config = dict(
    model='autoregressive pixel model',
    dataset='microscope photos of single blood and bone marrow cells',
    train_examples=194171,
    image_size=20,
    horizontal_flip=True,
    levels_per_channel=6,
    vocab_size=217,
    arch='transformer_decoder',
    width=320,
    layers=6,
    norm='layernorm',
    norm_position='pre',
    activation='gelu',
    mlp_ratio=3,
    head_dim=64,
    fused_qkv=False,
    bias='all',
    qk_norm=True,
    parallel_block=False,
    inner_norm=False,
    drop_path=0.05,
    positions='learned',
    tie_embeddings=False,
    init='lecun_normal',
    residual_init='scaled_by_depth',
    optimizer='nadamw',
    lr=0.00077,
    beta1=0.8,
    beta2=0.98,
    eps=1e-10,
    grad_clip=0.5,
    cautious_weight_decay=True,
    steps=15100,
    batch_size=64,
    epochs=5.0,
    lr_schedule='cosine',
    final_lr_fraction=0,
    warmup_steps=3020,
    weight_decay=0.3,
)
Rows from block 2 of a small autoregressive pixel model, named by matrix and row number. Rows with one number belong to one neuron. Each number is 500 + 50 x the weight over its row's rms, rounded and kept within 0 to 999. All counts start at 0. Numbers have three digits each.
After each neuron's rows are labels from the 100 images, of 14976, where the neuron reaches its highest value: "responds to" is what is common among them. Only what is clearly more common there than usual is listed. The data: microscope photos of single blood and bone marrow cells. In brackets: how many of the 100.
# fc1: MLP up (model.blocks.2.mlp.fc1.weight, 960x320), inputs 80-159
# fc2: MLP down (model.blocks.2.mlp.fc2.weight, 320x960, transposed), outputs 80-159

fc1.259:456463472519402548479445539551504479453439535459523522463452504589538409468535556540451530446539570437548484583436554482507509464503577460506525553598495524604422442419603545448510412547464561515540504431487499514565458576505579466508477548
fc2.259:498436608508515470545550477387480465494453492395504544498462543538583668487571511575481512464470562488487499476487530428557506433499503481514450444478540538483472531539331456572560507498551498436429423470531511503481504472400487528570524453
responds to: cell type: artefact (41)

fc1.266:548497475471508489453473547531539444462590521495448469499467422418563580500617578520550471470554560518534389587560488438523490538484421489486572460465473467448548546458508531500496489560426482472541491611469552542532639479477516482453440547
fc2.266:462454512509526516513531485530544518475513460463486530417508593553485386497451429486479576594455501502477567376490541485432536576521568532570491520570466459498556546496471569520543514442495545466458530450516486457496452539502381518460541500
responds to: cell type: erythroblast (65)

fc1.68:487524550452476412471428522550602443541534533565483522428486431528495601522476558531456533372497488477519507516478443378496528508550561501553443504442454494514378444458465566415445533492550500431514545430443426434568533518511472540543482533
fc2.68:478469567482503528448555449551526501527512447513490456535529508468494517574486434525525494461511526483480383602554600484477503528520589522419474485574522485454548515554528522520473456532478399538552593570501433551521499500364586545398606495
responds to: cell type: erythroblast (86)

fc1.703:611417527563601459442533527540511487526525499504514531566496568447574537532394517566510493517465389503479535497446525482622465527567507480397506478502404620467429475504495462497445475495509563555519508550541497556555575480436586457407483591
fc2.703:460534544480413554424575549508502501451413478487542578492510500473528399480583510471475453440541448516499526419446524409526508490513505482476521539519527455438482470434443513465473539514457389509500541570468423493513369537509527521347395394
responds to: smear: peripheral blood (77)

fc1.208:490573450457542486457475511555453501520523507520439468499445517562543468492465608501468443440479479466568493504526439554588541477549533600484470469544563506476480503516469442571419505437547429459466456572518544527504551472401507520549513494
fc2.208:485401576508530510442505556428547551548405548467577454536453573460550345463469479468480439536556439495492520451537495440588527444494482522495594513477476538468455379395444487517509539350464545488499559507587489499533494528511438470456432363
responds to: cell type: erythroblast (38)

fc1.519:446572571501441441567424565603586488466517531492536463512526386443542575492424513620434510463482538584507481468482423441505552551441458450484431412524479550514506470531563448495423537505483524436588554478474464392549529595487508443531554519
fc2.519:465441486500467463485516481450561489436407420442479498456524579395514462476435527496561488482535562535475382565557560467479513496471600515550541415551560477438502473558538521515540616527530442478505573507462433458525538517462493539426503453
responds to: cell type: erythroblast (46)

fc1.310:501501510522519442495487522531431500563544522473516516357443516549550540482503494472561509525469499523527456426438408470489462493581455554602491530512493484521561534541503510523528504473441528507508537365560501551500624482488476501424504495
fc2.310:487563583485497512451492497504609408489514529547513431576478446573456448524492487533431503551513460574555522584485550577582497446499553390462480522469572496491600585563498459509498409642536509447482474573465535553475397488444552539544497446
responds to: smear: peripheral blood (95)

fc1.422:467456499474453484503565612600506521457412546547509407492603497546553556386438469541474498503520500527518483551528548479516516469577460541575432536527536658498482494483495486499497506558494529558588517502460483456586504553516511546582514516
fc2.422:433490556511475589495419489436548464543404600404466506500505592443450471380486535460494584517627566409499519608504545483456472526461600490488536424597580468555517432566472499611467538467583464467479585489439449474524508582466479574488475490
responds to: smear: peripheral blood (94)

fc1.204:571447454490506527472556491517498540441457482596658437600504479451481449477536466507500510475441541472561509456475464531606482470463490439469457472612510501482462594492531468389510520568479440477447531563503456535478430517550398520417432442
fc2.204:493545439461522500515500588585505420502523442483542494587499445496539551495475463538552481565486496482540511447537533481494490457554435521531544472415461544462536456445539411519495557526443575560593467444580545456440482536574541404442547531
responds to: smear: peripheral blood (55)

fc1.505:495620482472477439530508508547571400500469554497414523514417455523480508448476529483443469512481522489585459572387462506452425400530625575493550491482474461493491537527470464543421597437511432438472514547518503515485569454508443566550519446
fc2.505:495482468544536497566516577502496460439533574431558475529495473522538499452522500508500451503489447432481588492537549547624478364555483490454528514492409561488520432444542513578535439560516527576503487552584454541492380539492521444532493474
responds to: smear: peripheral blood (81)

fc1.116:582510468498446508431585532508523538417432518490588511527565481479551486373454510479574566501447441483544503373525529554469533443536492384397508565528562581408507497513537590508536571561534490551500521474511562525501432571564520521464558467
fc2.116:567530471450486460485493527620475501419497520529478437426545489565522583490479469470447480456525474510510488441431507491532557434544587469478463532520522505534578450538491380424470493537475549523581514463543519500500455461622452557434489492
responds to: cell type: artefact (27); cell type: blast (25)

fc1.428:485513364460489483551514491468489470444501536419541399486511565476493503378463578567506509542551492413547491481560515502458501499553559433533585555508513527505526474514412541478585583536566511447539482536511477540511471466563492541573403483
fc2.428:476596460523523506503519561521567518500445497542459509477526543471509369438511528499487464519506403541425514537516549425399551584517526432477488476508581597435517488492556481557505503553430472456511441532470447478463520499503568576517439452
responds to: cell type: lymphocyte (38); smear: peripheral blood (35)

fc1.608:491443570534493473538537495477505525500538503466483422490503485570562513443505534458474591517429491563538489481498461524450546481479560450463490454446482619455496493427529463579548422507412507553515625518584516523565510532450469563415449460
fc2.608:511602627462507509528452519557480522504533557512469505468481556531472499510502541504551508508570671480475448504467473448524553513534500506375527467420494481487552566577451567459410570460510509500481477533475456499414524492480599497374446539
responds to: smear: peripheral blood (96); cell type: segmented neutrophil (44)

fc1.346:507588473447511566487549509485468553537516491475472450467510519509519607532582582531432489515419475512541484520445500432459570537493546564385612492463542522442473461507418522518550525541551477491516441510556463511508537449481600514469563426
fc2.346:525554501507511529535484560575467487497540551538562467509546499485553498477566427504453410444455573431522444434626493461556444453493448481392417599457525464442464392510488426612505496542541502454487499494554488508504446480525419483501551582
responds to: cell type: segmented neutrophil (79)

fc1.78:527606517466621457535423530541553386485484534442442390457505512586593500492494580446522551527538473521484497520412431588525447554437459522561494513518435505446521455487469603520470416518561566432548493474572490508392513540411425533380488480
fc2.78:476451479507477458534480472464557465480419446515464434580544585501535459420383526504466567602559510482547462555587478477563527430530467359472436455450497551495479612535581470527565496477489477537474509509451504470515518572504489496490444596
responds to: cell type: segmented neutrophil (41)

fc1.140:510486492472499546529469579471567499424471541471573485470506551547522590521525562493419516524570505488603505518488535515526552468544549489525548413415522665485485531513485556441502562500475471495446530586498499441503438430538596508493539510
fc2.140:488578657489504482553470493436510472517553467543442466457529509491536444434473459545451536530559458500468494467421534492493529554482452411385477504398517477538551415428497581513563490525620380468454519482421588506470542535409559575499594479
responds to: cell type: segmented neutrophil (46)

fc1.607:497533515441534553491509510508481493541477535522600474544548478488427580571466512498438468504426525452532479485431490412588490580432529567410543460585670568477469541527452622497480497511537481450536538505502396511556478473595627401407520489
fc2.607:532504560455475479424462507431516566403552484475368524490509519471542425442541512489454517570562434477494499439601590519487371463491442530501524505390418497448531467465417496561493551559439512510494547518508541518460490538488453477424484482
responds to: cell type: artefact (45)

fc1.400:474485557501449528537570497478556618478477499487574553553520464411531476493540479465500457520416547483482489442481664391444508504536426635573524457567570495480483447498461499527561579623535502400492494446446482470467504501517470500493491430
fc2.400:535431483435617488461497428591488499490584394589404471460486564461505406498477553512557521443488462564485511555573457523427575535539569457515516506530519456510563466478529539355605472465482565566487472489491559477520472425524533517492463493
responds to: smear: peripheral blood (78)

fc1.196:491606548474383488568522568517633500483360520386433479502464360538527407518504490543488558484473494508446504452438555518521453458502439563453533482613477489543477439486539492528467588473569511468517477457479481449558441562470504490475536599
fc2.196:470401387462455496423476424492516605467523543563453461494523569532507515473435563533541474514485531539453483492419533459478585492452521483516554508562565463495505576544650519444517537489456569496596611476533549427459455596577435518466439432
responds to: smear: peripheral blood (62)

fc1.436:519444394421496472531445466538529466533422501505571470501529485453520504491437480528556475480448514486553529461478562517487575509498494367547466491521497570471436517501519542403488458511482520475592506460596523506561554544454536449490571405
fc2.436:479488431543618475474496559458500481510392538510485443563458492430604499611517429472523535554474427467488602525524529359517465407519504508486523415508445608370431482464503558579471478443543403480484523525506461507572553518498438577558500447
responds to: cell type: erythroblast (53)

fc1.391:519631543442409454458514554547499558586496504498553474507504485581466537458482495585546506447389495560414461454522513467445489582500468486507545542504435452461501503468477552467480513529513426513512459405519590557487448577500516471420497460
fc2.391:516424574504531479482491520382534420535519517460487494489516488436494442491547484381476614461493486503504454464552491515500493482542540457518552453571527541438558549508466446621446499442591380471409536565444536502480490493404357604538478539
responds to: cell type: promyelocyte (29)

fc1.635:468452487501521521471449484468561492546471516511574486488502402398496520498494482524486496390465473489553510430499601464513518525566451536477541598495522530459391516394498509474462455511511447489500513570507383482462554603429504542552560527
fc2.635:485462613459474572475496557512502490480521437515529494528453467498483468610476527455601485524524581472587438508566448486463548505513467503438591496448399518468452542490508412547460538471452491498575523448500582496564515517309588432529454416
responds to: cell type: artefact (49)

fc1.99:517583465458576483525493497598575433522515454473497530517502494531415481458440473538382399513446553491501547520583493536525515557537493471463477496482466571508436425476479480481502539541560509515576502502507425543511469596430482496395512514
fc2.99:470553411459424513418523448496429604487492530406566461585467505539537547484431491533513509450468522462540545532498465513452535565484503471561423548357540468485405534473472492405475525553470499536644491420507497501537506563584655454505522480
responds to: smear: peripheral blood (82); cell type: lymphocyte (36)

fc1.368:503544507480519406383477449550594485549478537461536519512499466535524509566457563557367557483442527476562543445439506513487575449477528467496448461419563513548514590546505527499552490447493554403588417520498424503559512542504537535489471435
fc2.368:556531553555509502516473626490478560481517479518540502488471530497561415461481483487501526446557561490497425430531532501475492437478572443544391441437523515448507497500517493535546480456492578537497524402466549532458555528489530474460456453
responds to: cell type: erythroblast (90)

fc1.524:531450542524432487483554575511555553472484458627478505461448429566506542505435522506543557457505514517472563483506584490494558450556488500421492598557444510453404445432510395483472540465488584407541541473506483555523596483464530476466532574
fc2.524:510528672544494460521470483356581447545534500553489401423480525563462570475498478528469555599534544475531494509425490463491483428482526582383501453564460549514478406479467537537526475480526581410534496494503476492503562509484415515491552494
responds to: cell type: promyelocyte (26)

fc1.65:504533538479517500522474508540570490450551425513620493490504485457459483512592482501460477415535519527606395642672526475407406551458463471525528504465492521494510508489561453521484566481600483489479491490502525521456482507552501528449562506
fc2.65:445551588460521491487486516579334487460527481497507520511520543595486476491495546465408489481552551437527488429454410512507508484556519472488478622541518432503582565542355507405521392518514538510504501502500467546536407534510522500507469466
responds to: cell type: eosinophil (25)

fc1.526:549468555461457507551546547586522519563413490510546441481479472614504464448469442613470542477389520549545533510497532516564513533453485552524383511477480525463433527442472429477432469476518498511564506502569582473479515486506452540427465533
fc2.526:455543451488500546473448539507503467503417605532542466556506427462570471347427504528515405534580442480409540522495647473586513479426449544496487498565557495478428458504602540564465490481485504485575578440484476507469527543513474478636553568
responds to: smear: peripheral blood (35)

fc1.534:503476525554513495544509482457481523497504563413443460411521515529510514525517615413494604512454494512530556524489567488505476544554518543446467525442529537435495496453466415483571568487584517453562498457515499474512451454484455573426465517
fc2.534:485453443524498527560493483536582520486431449610516561552508535521450473507507592530533476435479501508433507518501473511509541476541360462532500452491562523493488607552520451490517513489473535452543460461534520477507524559432617505490542610
responds to: smear: peripheral blood (87); cell type: segmented neutrophil (78)

fc1.297:523507444500503550464617461563470444468446600440537491573514522444484478441381509512490501499398443483527453430411515520557524593573505412526502596552538557405462527506504492542503568531485356543490488562575507500521378466532486513436515447
fc2.297:541527567462465490595524538619510530500590510494547521516491390510493419527495481553432510570413572526481521407377604494559464477477462547573501586501509474497536480521517440486415514481470549508476444525489459480483472478534465549513555544
responds to: cell type: blast (31)

fc1.87:505506522470540435490478552612472457512544571583522415562515426542513508440562536512542522456512482426587497439562515481503364459542504538453503438448416510492513708504579544545506511486524580508545439507507465515487503554429491468460561538
fc2.87:491372432471551518545511507452464505516486527426411465552486451513485458655486480503439535640512474507555438497451508522526557559413374521457522475519474561520538573566504483558459489505392461527548454518585551492546459517434520449539469543
responds to: cell type: blast (35)

fc1.482:496589561420510484499452484446567438531475519436489477482565516524554631448554548530487424481525485502496512507480571447459548479509593517488525549492543505498467509540414500515468505481493449461528450549505517480497474478513558609484504497
fc2.482:475445530474448510554480409555447521524550413551523518548535515545474416406484496493496507525536615497485540526462552588452621472503475381487457605538478539471556483546471454477520435564438471590524508507488574496533480561619488461510606543
responds to: cell type: eosinophil (91)

fc1.328:463448475551483517541545470485540468447448477563551421495424407570571451425545498492450505481483495516494530564651480474542574476454485541537590554475492505481448564489440415466398536475548681465495430529438616555523592529634502559481545554
fc2.328:494484527573441459395559504514477483537484516486548511543517537476461467547392519479455523521500474499468503490453462514493462411532525600442373443586532487502541560543467520516535494452464474457551494526495523534545483440352477450522469477
responds to: smear: peripheral blood (68)

fc1.115:478572498506522532428506436538523505540539416565410388460511499553470491488421561508521526453399474550493492566621548532609479485524537484428522484464538494485464605454535499451493478539415559473544499488526522548570487557539571539422586499
fc2.115:451489612452516517510431497445517483542514509488514508447506504509473502476519552479524525493491564460422470544529378465528597563509520415535525550554591504478537461514450518560505555445594369495442478660415470476429437503442542494459405488
responds to: smear: peripheral blood (80)

fc1.503:535446501542486543525453557467635470477434511414395497420517450474580487521549467504472537471520438541573475526516551395504499541653483479417538418524507585413530512442500536529593510470460444434466368510520454432546596526479508535440531602
fc2.503:516505462526441497447454410399543444510445437606490541438469453512474537520530567528541521440433533563474535430495501478470559557545604462532542593518416555516486501455565433367511508503584502552571524463483543475580541524571600417521547497
responds to: cell type: segmented neutrophil (76)

fc1.545:530452618516593502496546475435562485422405483405409466515525538515588508510566588488524518540488496550575415547492459496531479471507461551504496531502467573404515600424442446493475479505483502488505472474505556538515532524507464483508438477
fc2.545:525560501527506463461456500540465511516601572467583542377466526523462489524507431528472499525508522490457541528456511469546469531548505492462507451418499436453513405502420536494553514486519464475470557509504558507473548484525469524472520479
responds to: cell type: segmented neutrophil (69); smear: peripheral blood (66)

fc1.119:527591447540405492473486505548516426527415600567498515416466449488528484405448472550497473474562528427638545499518514504466477471518513368537473488367465512483491569512481464426563444433563532487552505462539421514539533577442547509452515423
fc2.119:520498504537542490550515542462460483477483517410549492521524474379539514486463483443515442379489457551471488445565482417538461374462416525475528455499536561482462436441476466508428438501455425500565541590524474525519524474471508529529558584
responds to: cell type: erythroblast (68)

fc1.238:487347550494416464588437467558519505635448475578525484486512491493501521556470459503479509491481448465506476550540483469470511423584443484483527490517491526441435585540519453463462502486542543392541454528544418537555506436447590488467493582
fc2.238:515506522527476485496535469445536459483543457524631444544482415526518513521490486547500459546553490510458467427449537459482553496476538532371490384587466556446502496415481475498596466480577514531540488450545499494526457451561463371600489525
responds to: cell type: promyelocyte (27)

fc1.731:515475513471516511459570473457479505486483497434526509491487529516421423422509567520509444404470537465495564492590486525559463533580467437437431561386556539534492507477523510451530557566536494547558438563464499519531448572441549447433590470
fc2.731:507565484436454487574545518505539471498488562455661466488543476549601617563526480483517445521492438497515540406408552494507526424522436512384453417451510536505508458398411464528583499513486563520443536467580457515508492562552509441535555499
responds to: smear: peripheral blood (100)

fc1.671:474582562479534486551560501570500523576467539496533488513519445485518407380482476535548440512456535503537421537523550445489500480552440522343596475567462497449456535468564500460490476501516472437495521505433559570517541423433609555465468392
fc2.671:522501458572497482526411487508561514520522515482484470438429565481545375493527587532544506555558421488543493487516560395478535473496461482456461519459446472442474547531449495462477592432434579364576442456449521500558564480553504566458479536
responds to: smear: peripheral blood (70)

fc1.749:484527470484557482430531455471497532579465485545496514435515454434477502583506571510437505406460463523548506469455551492547530532517446570371500433447617544450459461453517552547441491506519447360474557559555459463513532478433655503467593575
fc2.749:477444657440516512444567498446559465457515518518501423559535448374498514469523504472461473466525476446542352548501486490547457563514471563412537566509518543451460477493481500530496508526465510453492549490565503504437467475393451469516553470
responds to: cell type: artefact (66)

fc1.176:530445484526458516481656529476490484496460494615531559408414504576579510538436493542479572476426508523473531523563525514557481431487466457397563476496564576525507465447508498494497564509532554468524417498490514611554554525518542480461536451
fc2.176:581402544508565482471479544401514452420472451435582552465458502504463521539433434485553521527483470554527452495517423481484479427450519455491450671529518548412535436448590482515454528459453447454529548487462553522508626493502542514538570446
responds to: cell type: erythroblast (41)

fc1.142:480542407517447518481525550501535601482450475526506485487533461443498507499528497473419452496500536522595344489481530495521387481514498411468540461508435535573385527515496392479552472580521472531464568505609531553576480504606441530573502511
fc2.142:500504513542497528395512521480531639388560458463367500470484551450564457404493468516506533498587478484578456515545524558590547510468524558458505487499496474465535466474467444531513511463432471474524475437498408519515545483556496494578534474
responds to: cell type: lymphocyte (35)

fc1.588:446474538455543469436574575537496471494459480582538479546533514491503568482528489423446533491495608410617444498542474476401479393487551509576562538504424518519421433561469459557469428575556489469509480483556527514551448533523450528458526508
fc2.588:461521456541527465411459429462534508430502539580522498479513534600571399413499475477583518525622424493497527450575473510497534466521407480464522471471490456456447530550568465554479537473456532466504508533482408506542560553478499494466570471
responds to: cell type: lymphocyte (39)

fc1.633:493479502464503555460448566557529352538586513556630518498419477471442502502503491560644459531468513397442533406605522555575480492478546549519501483507578458438545486619532469387509499505528488447544471495435451517538463534561573481459588540
fc2.633:497532498450511497498633479423497632472399438454456516445509605539542434470577490427398531453536424466477507527504485578504449562539492486462524525482522600477529512457427448581582528527456360544473461571517584494547553468554461530491462487
responds to: cell type: promyelocyte (26)

fc1.418:459507469517432494489457566555565385494477412514420489456451503530576584590569514547533454479502555529471500472445553487493420474534475520520559668468508489435487406453506423429451504577460491501501526565445514507463491504502552478593504479
fc2.418:493503422476513484531428480480505549489528438471359551423491508542494383516467511529495542656542510484530558533559497468535528518503467427530459548512511487487566542584489482416538537509547474472524482570505535548511476454565548541472417571
responds to: cell type: erythroblast (42)

fc1.624:430482465459456585444456499508518466506467457536405497488453462550420555509488470525499567479497519475471492486477517553365521521516476545453455488500455546423496523425486535514465461531608527510532399520493508462491504556494462536451541525
fc2.624:515464491513514535529590547491512458543442445477488576495436510452498373436424492562515461492510511446558434518484466477521513539497410424549554558431489534459553554547483442489483492530489452448538540595495548542490506374376460451417426533
responds to: cell type: segmented neutrophil (49); smear: peripheral blood (42); cell type: artefact (40)